A small contrastive image-text model, trained from scratch.
Model: 32-pixel images, encoder num experts 16, text encoder layers 6.
Rows from block 3 of the image encoder of a small contrastive image-text model, named by matrix and row number. Rows with one number within an expert belong to one neuron, the router's apart. Each number is 500 + 50 x the weight over its row's rms, rounded and kept within 0 to 999. All counts start at 0. Numbers have three digits each.
Before each expert's rows are labels from the 100 images, of 14976, where the router gives the expert most weight on average: "patch colour" is the nearest of a few named colours to the mean colour under the peak. Only what is clearly more common there than usual is listed. The data: photos of plants and fungi (iNaturalist).
# router: router (encoder.blocks.3.mlp.router.weight, 16x128, trained with AdamW), inputs 64-127
# up: expert up (encoder.blocks.3.mlp.up, 16x128x128), inputs 64-127
# down: expert down (encoder.blocks.3.mlp.down, 16x128x128, transposed), outputs 64-127

# expert 3
patch colour: brown
router.3:546479557497430544478486540432456562512478600489623560476398444477565554496412506493507408457416538573537456611548577466448519507564466409446474489535528562497467454407501514527517607457564560
up.0:498535576513559409549510533467471415515489383491529483458540452451488591537512551554449569518460400472546498499493491540505527540460520564503411506513516551505485475472580481531601450566438577
down.0:455502512528544459462493473583532527503485588598459478554458482425460474534587506492483507524431533497487583507503574475578497433505518449568527489609562468542366415567558505483508640516469533
up.1:489602512453513547438541445531508573598509423538421483414580502485369477570539612479478503555457513495474431621518406507534517444492507506450504419523513511443426382586595552493499464494563542
down.1:527434470487513456529506511489473550544443477555469507522444437552460442441495503576415597390490437492518493484540557533509505546501485499485524557584439439446485517509471552470587441500527439
up.2:468507473387444456519593432442431542467506571475465459579506481478406553526491413446442455535481409486541373394495492495512504506480593567554406458544534547530460453544381450539444499596541512
down.2:605569566547472546557531532537534522497485514393463498480444587482442560493556485458490470441554550424489491559552555526444517512456488470486538578384531467529491547583437470610487445433501462
up.3:534543555480449492538478581513461364510480444444524459527455556441448487529487492415475516502532438487565374605462579561475407571553601526559418433437530498481477430448563547392466570544523483
down.3:392404504455472484511553482558437502487423488570429446589461589549638495516457450514487523469536501514512472524490475508528608569431498510497438490481507436513519495527553507478527524575487433
up.4:545483511511482501500443580479484549486469517579502453506463597474549526443481444511508494569438508480510482503452458631556458496573477517436488450530490556382468587527446495440461503504562540
down.4:430447480568465526456435403536478516374580483515507474496474414502470462479480504501598398470468596558460488498566439549363518549447557457566565461510583516491583545500560500574508451511560566
up.5:503427580508523519409538483448509602449526491478437550367504426362395477502500458466467493502443557503491424514444414518491431486480543536425415493533489484495392513506461555435442508561423499
down.5:468580503457486497515523557434445409483514508428439506643382503606484507507543509585450545519465527579504502498523459529420612442390423559496480405499517523432548468536507555520473541502563501
up.6:525532579476522554473517594462548454454505538534461467388477490478510516591497499507514484421459479423510441406490549605416580487520531475534530542536614565530550462444431481477502536529545538
down.6:475487613566496511419542480534557495405494485566491526499502474456413501469498489429532509584523592442402508577425471552578429532487496436588418489623518481473480493498499469510564460502496501
up.7:471516484590454529428463504431592555496504424487491523469547548507469517454509500513431411444586523524559539526533569525416502471578421403495510514439573433497507416619466488489476419435477538
down.7:504567473406494508441477447463509436546514587527470530525452550496527530534560419505535520461459478482503445526440481488501516494424538584547468580492385569529469583434484450505510479622504494
up.8:459429446582512481449501546543484500549499453475432433557430491372446462502566500490534448480441439557536517472496494551604597449490470603521502504562538568501529493489484463417551491539417409
down.8:474434550487460492554417402474402576463593522477483525625501499516456487511474442482521506464568499496542473474544469503460531500486551487524517518481478516548529475537358387476466542513506517

# expert 14
patch colour: orange
router.14:545510533482566427504564523544479458508473487516577533552505537594502487526464525431457514401508537497527491428473498409442488573456556476575554477467540496475521402400449454489543609484528504
up.4:521583500506437514539489401487588532461575419564472437523483500499547432466477469556449475500546509489592496486608505498513458503482521456485548575452390461493491618365476477490564513505422575
down.4:559442558566503441558553546487461429486591581425557535571534506492499529505476626539551565442512390466585493542517591535562463492573544434526568473444515484563503459603470478502478419512482501
up.5:477504495525485541484517456476503466481472638499458519458515421436510458518467466485585516464511456519502512435467471509452573545441475555519438494378521571528481532411426448613502587580487435
down.5:519562505490485492580492537490473533455477447486491497448558458551500607425469588519451569508597408489541422456508493428498397523475549372446506563567463521507535482424562498504457481529528501
up.6:388454551412544561553507428549461482481545538441461526475460512489580546527504568434463611479446507543439463570492490537479465433508456432466538489385526505392516526536519504561471545417541519
down.6:553522549494601555522505566523526536522557610511560498469488464362442535605467503478473512392504513568503452493508459508548464398516484532462497444536413502516477509402472511501520503545414528
up.7:450586503478492543591489550582526504439524537581515513494507493513527588483557485512529400443510485466497512506468471492466491540515440388461505558567572558486449364489344471534485603570546410
down.7:489482500535555467543499524475548526489480454424540484471383483470501413454521486442465519499524491446476500546600426431471588440517564597588484512502416479595529492431555606537530551432474556
up.8:449562440510474491507411463578404392521513487480458537531468476517411480552450535479461464424505539524500469492526503558495395553566447449484518424475433534545486572446505550457509565548482465
down.8:437412506542418447501522566569548491506533543606625495534540505456505480429544524548482593471500511484528573515502488438419533492505522451447413554425448435510433534478436582573536504423567552
up.9:465462430456539435510478535508582531535481502510503450543418495440536481436618481452562552435459447497412526549483553409522483567389535577445548503542541527474423520502512517417479475516510467
down.9:374524443464506530492388536424425557480485476404522486527482582565520534463455572426447449557501546526382418395470599629443513503535474519498527495511582424482434409523548469543531484475547549
up.10:525527504494452541533547415529512510524396494574546456543459515521506467463538496485428469484496461506460544485510410558523393412532497502495544428625476573510440549548455473455518541583518500
down.10:458523545495497533479402426474495495452524461534537448525562580502560506530484525456431479529488576488516620445542535407507530420434548542445458565535554494481507407483433440396402476444535461
up.11:497496391442400463572578505412460640500494488481553440595490486566525481485459472478451491437551429462445532539562574527469520518567506467520557512576468400500421441473553483550451435551498540
down.11:460408527566460575462467460469528449500526474568485468392498575535567574464454504409403546564519506434482533504503588545437459495521460539509478524477556531518434503479552589497482530460476529
up.12:514528484411512530601512489481423515429498619476489427559513453460469480564522548429467551449543488464561516575407511459448472469626471442498483474463527519509481503586591449529445561396542436
down.12:484483488610469458402499520459535548514531515506503491500483633526567547543531570428436354485501536584618551457551446459482557483532575426436520526633468548473511468486488497434463432498469532

# expert 8
patch colour: pink
router.8:491524523520468516494427459509524507480524542606496575478432471501568460504433586488569530470546493507527492646506573520422504466557494373482473424470461536552449475475481577491491564491551495
up.0:632485577570489440446458489520537592470462425422467428525487444514560489598585428510432530560437525468586526504526432456528479527557543500549519558463545614541511590534526491431474498505492471
down.0:516481450505571608518455511541436564592563487500566527511481491491524485416534507457569505464480469354452514510496472448497520567539573431572474540569525456618493428393633527547584516411540569
up.1:631546480444518406557439505529544533439532603543479473503485482541458566418504470511532481512464409510540574517516525466504489433543633439514591467479546457489466478431498511543510553565531511
down.1:481488491529606633513466507545479473580518476463546566512458454549451498494463599488484514598428530542462441472540458529505432532474566464547509516498456484536519576457450536522472451535456499
up.2:449489475475462556445515543424518472543514496455439507568456509498530524595564512473469489550465541572491447421447390460547496443557529570524436459576534427419525510509632520481526535454460479
down.2:482553506520523483520427438532558524477453594518521430500549557635480478515499472537579539586407506497476497536475438577503531576513521505431556499490590468558470514522552520516550513533474471
up.3:511480515462453493460518435389529495462512497429409493524526634526515512458514422568456450508416480566565443570470501482585472483551537515481516503596542481467461469556435412517584482537584388
down.3:504445554499545617538515448552387383573503450474523549457523480527425456412554570522524500459555524422480518512536470459538532586492455454491481532517505496456490471521567421448513551441483551
up.4:536441486513507582492570521438526553462526477485502526434486429511461533552486539582420376474518417534526564465548491481425462602530472555490485451433479534524495535421376506461494584526552520
down.4:561510400467501473502497513585470450530539594503392454531462484545543399513483434416541502467572507597457475588496432600475511541464497464521532561523474515496465597498606496444508518510545540
up.5:507526484514479443524503478490543488499394470408519417427530487534567410516415575432429521491529487535488486514674520585509578412585484480547469458545531453491558571441538521429521512503537528
down.5:451500503514510497496538539473562580367499516449513471491518483466435515480441503512584511539459510510418465465488460543514551532432559478488472534581458660512530483522372496505470470510463503
up.6:561493452451473481490495495508533498524593528480501527380472437537487534446422499406526540531441531473512497480497424432578553470544514545573428508446503473473483469451403441478524442553483518
down.6:464603481480499478582515549506443472442393546534540520473461568430566496422501593498442376494552563478410537502505513476503528563531546459512555596519518558521497487436451414543505461459463526
up.7:562535529533456503455551402518459500447513616531431456447498522450673607447497544435458490513501486421471489529466508503465546522515567430528555507421519507474497549409571481516483537542461489
down.7:486423536477432395467493522415484450480445424443545492578434475521491498432446538512458420537585541545532536419486517450504497495479544513522557492487496431391546534569424471537488496561524475
up.8:446481505535502508477419551444502551494523509452442458467527454493684476567521518433466479479525542492388481587488471492427408525413502485480481453548452511465441537475426511500466534477532560
down.8:543499443535525569443498458493551465474412614548474472549513446467453465529462468606525515459475552475504548530600517558502435509566642539564511464477520445611507487530545456456599466510505531

# expert 6
patch colour: grey
router.6:434547448478454576553545439391488532475504453526507495485503500455459480469508464527489433416473485451536530521418456448480447426451593550490511542564459361547544537499371457500443489484517499
up.0:629487458496501525496440527589664455488504511443574481399508488593522551503526521542456455498600517519435426455478400520541479481479525447515528489405468423495504543508376467589465463499467493
down.0:503543473530536457478448541477468481497425480391405475531520502494496502601505514502493506439514508401500454577580535471482510450498507418590489499467455517543615571374519508444468569455441509
up.1:576479496538553494456464522585455371524498588481494535542437446470638530486484437498469476461362527541557500479548444483536485611534516429498553469461496483438563627485451556576561486481505448
down.1:526471471474488458485462484427548598554533547472510485437501479558492466611432673490504471518572512489503475577512509547488433466505524405461570516444515491526481408479527593450536559518459566
up.2:452496478501535520469506590531516504502560548469483526513465555548521524619564584454494446455406412516535461552511492447582487458449485464543455458528411459437426448445466502510481500522525508
down.2:580524564462566373518527504465559630544393537485513544382565570428577519510507489556460491536494469527484511496538499528554485463469471466462490514470481518426526510462447481531458533554525500
up.3:554405413559534518610539555536570463508569571445486477400640568533450510449512557493492540596433577494436524494494470476536513496521436481515535488496487534474498531502411498565482463519429454
down.3:503444622528445411454453469546463502511491453519424537509431492466487485474503499463431454488578458452568451597481461571410517479535491484477491497432510557552498579547559457531443453593587503
up.4:616502468446516541457488605534476537511472529446509607435514425593517528490427517496459482491487448527494489454484551471492533488461441497508491381480483532522442390515500533545521511531455567
down.4:534536511451542549518509489542475568516448479489452537525506470448509473627563579545609460408539570564444475518503468495412444463457439484550598490443493553529432512537551465421504630404454472
up.5:506593503463586486463504511548462484559418557511572496534564471495492441517461438588524486585575595432543456507472446525540493453564488470473620505507558430568479527520515563491459485495484576
down.5:406492552483505435531478483469459501494571482525545532478386507493606479464474452480549552431533525482525438469570518423478568507454576484575547549478541497470537562518407572536464571599475545
up.6:506503492498434539477477432477459406476513470531437538526506535542595552504446541420401476490458459544489514556523434507527503563494519598519426392581476523577494439462542588462536529525548528
down.6:536487519542571453593593475473485507522434509414476501545521471494518469542524559511455406550595503532472453477524527462508524494501551532665511427470516521432474450517540487449493489488518467
up.7:521463483522505524435489469451543510462417538480599506489498444391439489511505536625480416498621469589471464477578401492539526551518482537535444448462445578444497428442475532472509485480506571
down.7:396553512468565482565524568472525448560516449531503491446442534518501436436440517492518496454413600554446502545412523610530439518538492402544560487524515368430490516482461591568475527450571446
up.8:505557494549495522436492522462537498532593505514439492363427567540490437516469439473561417493477466520452527526504540540552451549502497414509473480445513515481529604422519501607432554493495510
down.8:438582458528509576508363488459460466509544509492484529457530434515473511481420408411517579525517428513514503492462530527567541522514474517482506534486359500509477491558403504436467516506433511

# expert 0
patch colour: grey
router.0:570509421508548542559506508476554432469471557432499479531552599532436520533452541497526514508491533398539524503408495534571428471460531552499598496442484516478560536543488469514400440559490460
up.0:545529462506427436441490508584541477449465548516409581404415463585500496478488545405555601546522520502554546538414526508448488429533435474475560523521464499529449539398507496464516492576561519
down.0:560505559487454494509465427494482550565473439452496450521532580432436510544506499433520417521430487535486535517592599481474472499456469486556446479499540519417543476566529545459525511390469566
up.1:428459479485536492492484517583510546552435493528605557508517424449408457496531579480530400508535490453516557502473483556452500442514464529491387422409450482530534460473478500416478546572507463
down.1:522559526479539419493459462526522448468529604494494491489454509460512471508558412502551450528431525537479521600489519484481453496502448498521567537558586536429462522424509514529533543463509524
up.2:574434608532505500426542541462485579553452507480506518446449584422456563536537462473494426532413468496498487507519537449499408456600482504485482553500562574430570468460558552555519506577580432
down.2:540475473498412535475489628501574398513563520575532511560439402555513514555637536463500500528517536540569543580571449543559489556478474514407513545379437633527484510536477463483518503529445444
up.3:551503483511525520493440454528490460489622592457563496541483467477494504569535439494416460501433521465534499535520364547447558364471493465497551486477476457514470563514467438416486493537500476
down.3:488552528417487444569502524518529526459393434534510480533511463447527499493553486428511551431538497488471384544470530449542439490441541529536478498456456518552561513460500482649541507555539539
up.4:542454583562482467518431531543511529610579513539605534435583477527398454592547505471468504500438430420520469432505458512411539540508455421467541531526509469513489564478512559548450510551464492
down.4:432465434516527474396497529550500524471456486466585508470592450434594522402535437516404540600461501490424521440504510515430458446511571507529518486405584540524527446503624466571520532475439567
up.5:497490505611420516436506534483551596487503431497563577437485516506412419493549461543500492462457539553493460444523533477506485574586539456464498499529436424592500448545481538464526471517454520
down.5:519521481448618578530564460455461514576484453472523525419500488453597387539474513497438505543529544443489476428509498484394572489475474391493595455540481442417413485477497457491525472540477548
up.6:481435561431457454473540417495493477480552435418557507441450470521541404472548436462522577485545564465502533554499476397408548488423364527488595509442464447492552518457531532454393482449484486
down.6:408603425425489510591498435417481549467485531525513631470433527568464490448571604463478394496597458567444483441502486516473479580457525494575451502469554545505440491536513446481473562447548519
up.7:477448493466493422519559538513644510518507528580447414481472506503505489508450517559459499463474467479452550402465441503485552535456460526550439627570460440440523534553442434525509426545546464
down.7:450532517516478491433498475504397557510420478388472468535478406439430519451574443515439447433486578443464499570456577423529516487473465582526526408547493479548590498570524517490532512548535540
up.8:533422487455466574501519473505481470519473500477451465492503483379507602559447480586485439569456453408520489445438500585447505448531478427599598468483417470571519564525558496531413510512445506
down.8:395489486548480405472541557536481456420543508465591452502546451611570507421485514499471482495503440497464546571533480461476494607463474518387492492473575527550466481447516584545519419462583523

# expert 7
patch colour: black
router.7:514539528422561550443518415444461523513498534438517505505517552533520569457548541543428460519577472561374484503470543540498554481537485517498523543541525472413437502520483462448451550528612456
up.0:487515530512538474471504451461466482562498498472480517474558533457426653535516517458555535474468538515506408509567550571401476578664519483499603526481545433527489456541458436484447496504534484
down.0:473449453473511541609469521574489492502551516481484463423501632520454418535437574548485442543549554493563463431482464467520481491484428443528522598514427599480452528452581528561442545509487474
up.1:559475505638425492435439456438477536495503452443436527488502458571588575495482594568570493494519504507549509496502552519552535381591474453433503522623586525571462489556515501504433513458549438
down.1:472639509563508452483448463488415483507456571546484520577386661477489467543562552513511488503511510393489512537510545396471512450504492520522463521431598446477561464513500493486488495598525525
up.2:514493472564502395456394464507509460447454531484420475394496532534562521518553532548449499543479520541538482629450569466468511504562532487381610504495527508498476465552468399492427524438503532
down.2:532457646585478422445574467496468530502622477557507544563501466464556575549482527512460494537492557515471436354527488484520529512447569511414511513524487508508451436446556500515525580527487481
up.3:501506463556509495521515502515566535448502516489501440484573489531472581424522490595434539558470542509517480462470534552539466531591532562436523423478498592478419442626510538458519484458447465
down.3:525488572487592428505499512439487456618586544514512479554459531426517450452552518502556446533503545529598542415510531546591538448505465437544527426578524487554489553481448444561529602542453563
up.4:503550504518514508547564588533500500480495541465540503502433500456442456490398497505563485487512423438530555536464490532548448437510601473528551520490429466517532417561613469572516457550440561
down.4:593456499500501422447505519528489475414493512551491437457539597576634473552502460513502583443476510494557504469591487511460554569518550453512501405471544532564529515513441471489495556402567540
up.5:505541504515487606427462491478524473454571504502504550541438462504504507581454550551559446449467499593542500505415512430502474549522523600451471422486529497556432530601452511472544481445508560
down.5:520492455538458434497546450571537484485498524475558470507538410428432469418587564483433480534448590460515532486490443471524522406540498505569490580419496472446527468591473539563533393557504467
up.6:561570496546490503451509488443557598528436579474570538535472522398546492536500485461477437448476481512565562484465569496494519479503528499530519336539551643521533600516468404489565500507491516
down.6:519445448455556601466472503447565454497476535513596574372530437634486458443454482600425471457485522508447533570542453515561550484510499535456551570458558538472403485507447522537540490510441555
up.7:499456508480546522532449449480506471500526539579547531521533541425559454599509484536511461519447501515523584426543486379481502415460481472409568472498489578506544511509400529504631505416469496
down.7:418433513558487483526524447538574554552463504600522495519452487510393456429508570502500600472558471478440402515517509482578480434524520525532419550476498564488550523470537430516552450503506549
up.8:498532435503493538505484552464459502579417502521482484550526472502448495497613465576503526534470463509477567539477582549489547423519471482420472520409441517429489580437579551549498493476459491
down.8:484533542570582507547469542463545448514506516439499448498489477553440404510530510501602474504503513538518465522534480416476572461502576476510494463432476365525520515373484591494451457557511570

# expert 9
patch colour: brown
router.9:573583546411495531445530535536472402507554599497524488561495529447497481472599437463510558539483420494497542505469439590570462446484454574497444545453516439553444511500583477512461450546481608
up.4:497522397534529558504486510513509499532577622521475436539517537469497364561450464575603504507471573506511439528493440505444444508494502514606500400546593499397525476486534574510464438453527564
down.4:543538424537424513396507455557469509472426395519517527537536506508553597532553474377475458470491452417431511479576584440502555475425472417445484488643527568505510496475535499397505591434491532
up.5:468400560456517582479516537498464438552519525517478415567508564558479451573535557454508540562477520471484496575516477407462497491408456445541501468626530502493494528502565471465502509465496557
down.5:526591490553544579401418595536530529499549508544547536549435508590534547478561526398505492499533483528449556456432499512531453424531475502582526480517473584392486435454452492536464589399558412
up.6:521552442631536430491518467447524500485499458556530532448464481467495463508524547506541502505465456472557552537421527430443474608539563423557515563436496503597542495493514585513529566453529463
down.6:468475478491576509521438468454437551507518458495463539573515463533469505526420563560440532464433526492516572529575454466547555400448466474500439386500571485422463523578462558630527510513475459
up.7:502517444549598461436454483477500523521526463513555467485459601590595467497522558542530431542550489488539512501457499538594488518592531537543443530504457508472512585481431432531545526492477522
down.7:547510523570489570558539526482483532467466565526497492522413484461497535405531589518427545480503466476422535573488488474539468527454549467433605448519517548437539451552448515481515633563527519
up.8:445535498419450536465490465506521502531542504465416527547580593510443546500556522469448491452514549452565537581381492534468501455548511453541458478482441485511493499555494564397470521468435435
down.8:565583530548605457520489416493482520514430500483446511453453543424577470578492447494514504479373481545465548601491407465492499498487433469456526489516541521474437492517507487669508459598453514
up.9:584510470465472511453555537495495445563496436515407476510570496483512561503490521546476504516507598497564508486519459499513493426562426438527498521495476388564521504488497472540608597530571578
down.9:503480534528462488517504495530433479543577552488570563637516486478406445461502496475590432408506482435402438470505495435534528548459479613389480457438428513534567534494530489467457437498542447
up.10:524473390485449650420565531593467465475457533573465362465412441437424524405506488432451511487514435539362537513569460525503489483459482463528423543506448519513527498500476523485476483437537520
down.10:504442510634493400568499527511466467454548462521430437474625545517489475463432431492482413528545585568513498593520548406516586515484511515534451506481595579409517473455531496414476538517443447
up.11:566520449413541460464435563508476545509489491441511511465536447452460409479539423562527525573508534516443525561594563491484582512555443457540499489385552587503520475493571540450514574527594489
down.11:530472516519495533502481495592411546416448521481493554517520417470541542472392576497458518519422519480518523417498526493538482505494488505551433522552475536539431503465566457501484507490342501
up.12:501551486639508494385516598520531484565513485493521486416509513492474420434498476550477408478502532492499438507435479501437407494580501524575522570434523463439430560565454509457483554519491528
down.12:510380477470514453555478623432569515540494553521509404476515468424427500501550507452405451444437439503395563503478596568547450492464495535478498435558547415466542547495487468581559503485503546

# expert 11
patch colour: brown
router.11:452530400520560502436503508513485609534456512459441457520548577546494445487567464546378510543573458437388432508513496491574532614456463510476506522525461515481469555541574493486390428496532549
up.4:377543455524550532450414503511493620531407517397530403461531463460482514550569499467490481458413472465602440541482524454489579486509485405490497514483395430495451411593543513492462489478509429
down.4:529486515415560558454481425522521458457417495562487498487535392415489441494497552457526503470546542529450555514530484522493560516432503464504514457512521442432538526429536481386469510518541486
up.5:501536527516509597538502553449497522511451487477466538580419632468472439387456564513479522506446444582476553556389569415612492476517551537494482551449421534565504548476474513548531533527562494
down.5:363590489490502572532439484567493490435487502578580477453471463478559470495543497418441467538573508597527551533525511518495429479626533434479532477464511434458486437413484562410501560514477500
up.6:484473459459566530450447458591495483412521501534443573544503525444435459491531461492489536440525479474564491551613478444526406513550467419538465475525413392486445535487495432480402463596611524
down.6:477544488521513489544537533537510557502560476503533605492491491511355453487561425485406566538464493523485549524522552529425535634396547483466543502469514516580474453559546485464451498377446578
up.7:450486490485468589472479488371416495526482570490530405555442503556555521436462577468528485488557588377505511526533440542551446577486594517478471594480530502515475502489546556552490401479526501
down.7:565500460547541470429515558509456441475459428482506643510528515480622482528427456545497484610482465588581455548453533495477418492489508449465498503453491436453512434419514403483453504440498546
up.8:478480486455439524538446496478522512521470497458575504493534533433485428552454562488494452538487436498551546412481540491390506519574540598488497548449457555488593573469495586489607473521534420
down.8:488533450599602537498511527577592534515425491412495519457495513583477452450526484487502513383505521498445423541496421491528379482589478537532506516544394363494533501494531471411495533572509548
up.9:438470583454459461567563483423538495525594408510489457476476495502467502543406567545549577521551539451531453621549491507507584528475486505496506460526448496529536463535524497520557405487385532
down.9:536656417493533481463516486573490457470439484493501520536453525422462527491455424500508489367482548524456540457570525505473391454439496494565546593483474460624479530486434470483489550554432570
up.10:512559503497502565451554473519475470583391564535449379487459504581513476455641452506548561443440584561566514434512519529437436438496551534457517508474540467494482533555420559588519502478447468
down.10:489559533574481444639459524521526554474573501561504464536532510438418472500457502490459499550504482467491506515450447457513517453476502478563594488498482578489440521413407489603460554551476446
up.11:405534622547460565455424414409426539535470440542527546469492453534525605510558570538547436566553487409496415530457525484522444471528551464539450546475571413499473523574507473565541473504482437
down.11:582548550481480488550553559485464466420484518487492523508441649517440504414470383613444420505520441578518500543505483509504492514517497505522453533511581494457537486457523563463441463492517504
up.12:625409463547487479490528477433508560475468507500446535469464503560525467551465526535471515548532546486564538567588456599430477460565490495520539432417469418500562403497529566512541588450527540
down.12:511523492620424560397478527541493432483603528451538471543514527492472523556512521451442484454387513514544481582443522546505570437450483470530501492486466495505521591475417513463521429556440469

# expert 12
patch colour: grey
router.12:512408550515473479568539592448536501491571522428536476481444428454520570423524437488507442550482555565532498465538502494526442531460425528477467539554603507482510490481469443529551550429485525
up.0:584494483498554495510528513498465465495500485543511547510533589426518550524516536449532568463471462513468505379505504490522538451438442507425587477672600527445433423551440532490409602484482439
down.0:506513475574509427515584572553548586545500472565493504431548461509549449545512461538534493494531498450504531529478499447483543519465557437519469531472487470486434495412457536439557506639492529
up.1:540581364435425487637552530415528476521476455505559627582594508505536497394543482442505529499468507490517504534604449445422457466493474552470505496528448502604535589485516575464512572504538530
down.1:528544506493542586470391492596488533508513467586502523482532480469490527564468425576501494401532533470409525407506582499539479505478525490432538547501607449541510445520537578467461402446589553
up.2:487481542552605517525486492464480578552458506598476510465500518489501544514443483423487527450509421495464510528431537525570512452467410484531447474459578536500499372519450607583448576553551537
down.2:460447391487473562491546406538533500536536418534515516481470516544496458582480519592524522481415448420473487517494485450499547484476468460431492550604512473547442495497517398420541432436458547
up.3:547496450546473509554505514524513539545475492471458564548478526469468476492519576471479589395487545512451423432535502453531468505570544514436517449444460534532549494569508525552531546463470555
down.3:515501580463457462488543451409531538498488498516554496447508498370473509532493346558513445431559527535520404578549479404549573526481506518538511566508520501559539468519499481543445452495467466
up.4:503544400409540440389498516525525443423522515440507426579518505484465543449551517396501445482498552567473546449463468523452511610383515526454433462471530436511350487493444400438507562496475405
down.4:463569458477561601503439523536502413476513522515501502455498485512465579454526510483535482442528574478490525442464508418499524409492463486471558512397548393484556495463513516534558542537413518
up.5:543506519480532481507477587533515492476676435569546530526545534538556509489456519534516561454449521476547562372461539462427596571552486564529525483468500328444462516518452475556468474486506510
down.5:497484458458466511434547476487500529552458588440463478473473405492447603392520530528543536499498498475506469460525485562568438536519534522452549551466509549649492443511507456465483514476514502
up.6:511550504400551552444509486449429479577527521462423512486535547550425584492499566483605524409514486523455540447481489523413543383483414533489554533519504511559528514538502566500463524467512449
down.6:546432484602369490535482525508422503499540499537520473466485418503543454582457446444433545544488472488542525524468578447518597522502509449474440434443568494382428452452510559537566563480542479
up.7:464526538462476593498535496493464467554518426555569559485619488555453475471483559595524578516592551445596519510500446455506519530393477480497464526605517442468405567578554468485537575485524498
down.7:583516528500496561466480529449477529482481499477467459501455446410516543510584528480518479530547452516558529438486550493491558483445470497532486438510501540711527415548533502452480470567503574
up.8:446449601514465531516477526403504524491548520504496512529543591462711524535490445400496490501488453452478472453459410565418490560583430538463534384445469533439455485555513464500512504519414405
down.8:493492585447504466439514427528458640564501590513461523524428465531528453529520472525440506517460578533493424529530487496442504470525542496549464612533535496457525545517529538539535452475466510

# expert 1
patch colour: grey
router.1:616481436551554480414479533479516501549465552450591454538559570496508503509492515481499417529443487478505551477556518558540470533555478493457580475492535571403605545543539441473547516563432471
up.4:593415525508467475486533439467561567469467356482543467474533495569617522439471483443390535479471566422429465467531530458469536478541472510431560386515483521553536534388515436547456532439515510
down.4:527495586481511518459434502485498437514530548565504533529423401472614584509504453470500498492589478452540484515446451491585447510484524507547491512491489460483591539515401490582494519544431432
up.5:629519575569526514497543435441552457536577570444521497468420438471540531445460453503448526524581424435477460479548535486542436476508462517569422501483481540591453492457527476485630525464471559
down.5:433457522537466517396478388518498498524487504568493450502422479433484461534521522464481496468385520461498393559536440405525480463541476425459519496472485573554537455504356558564542443426576548
up.6:544476564493508523429427453512529495485515457491529496521497446547460556519527520457513516494502488406482528414505509515494609547418565457453479506504502532435636508476449535529473488467503514
down.6:496523444472524518444497567562413451410427559436464548571575554462457514469491593501524482491502550483525535586449483479487540518414478469577502448528499421566459439484489546472458530533518503
up.7:433530462423474551487468522500481481476517471615502569429568526402568480483498544491424484462553476394507541459333427454509460438452498548505435545485509511519525418556465513463551448450439510
down.7:603481578498571494471458441635521483523562457461563493517560603582452466490487537550508411489500552463464507487478555487623495542493449478535442477480441504468482511513572570448494454523459371
up.8:524550473532532447483514499465566528473462464538514477565543503491503452436592399509524529557514595517442440480506486465503541456464489533559589643564487499584551500569459477578477464396504527
down.8:449482580413539556593484499563483475562506570534543491622572483530437546528443523578476574447443446544485534476538554456533533405544497458471441410402564538475488476452562438480580482563522486
up.9:449521494490460508489457476536388555536394574451513508450487469517455514409471554517556556563501517460635533498579532566427479520529546404507459553498531470390447531552546560494512477552472519
down.9:599481427537526402500468497405591542520488488566472521539479487500581509448531414571430539462575442546521436508462457515443477598516488441527501472551534624504446482496353490532600515519455518
up.10:485555482448499568434430504519615531482470496468507445540493444564517523561571478508458439554391535465455545590493475567534484547497478574481528485563514586449475547500525435462413592555556571
down.10:530461495503508565490515474427511503473622543390482519495561465541559511434551451488486561483576485510398484463423482424496460535468518526532478601525569604477408465549455472493480452494496421
up.11:436442518503526523517523477523506494398506514464546504416525529412548629446579452585449555541471474452437522533553463533474514558537469537480379416482523537588533464473466507475493588551503509
down.11:589434500529513501477549494472527654582601478470521460466407494484463520520491555502495489480463573534560498558526518489531523487492519497415520543377534610469515408473433532561586411473518562
up.12:443506416543537524462404510564533488552524515497318474454529547499455451504560449490464504507403506446474627430522565481493487474526505585549493473457489575529435514498519521471435432570478433
down.12:503533429531548483452500538477466464586542575551472508470490491424480346513514437610513498515522539468508461614429558508518502538487502471454521492486407457535479558445504539520474521389500449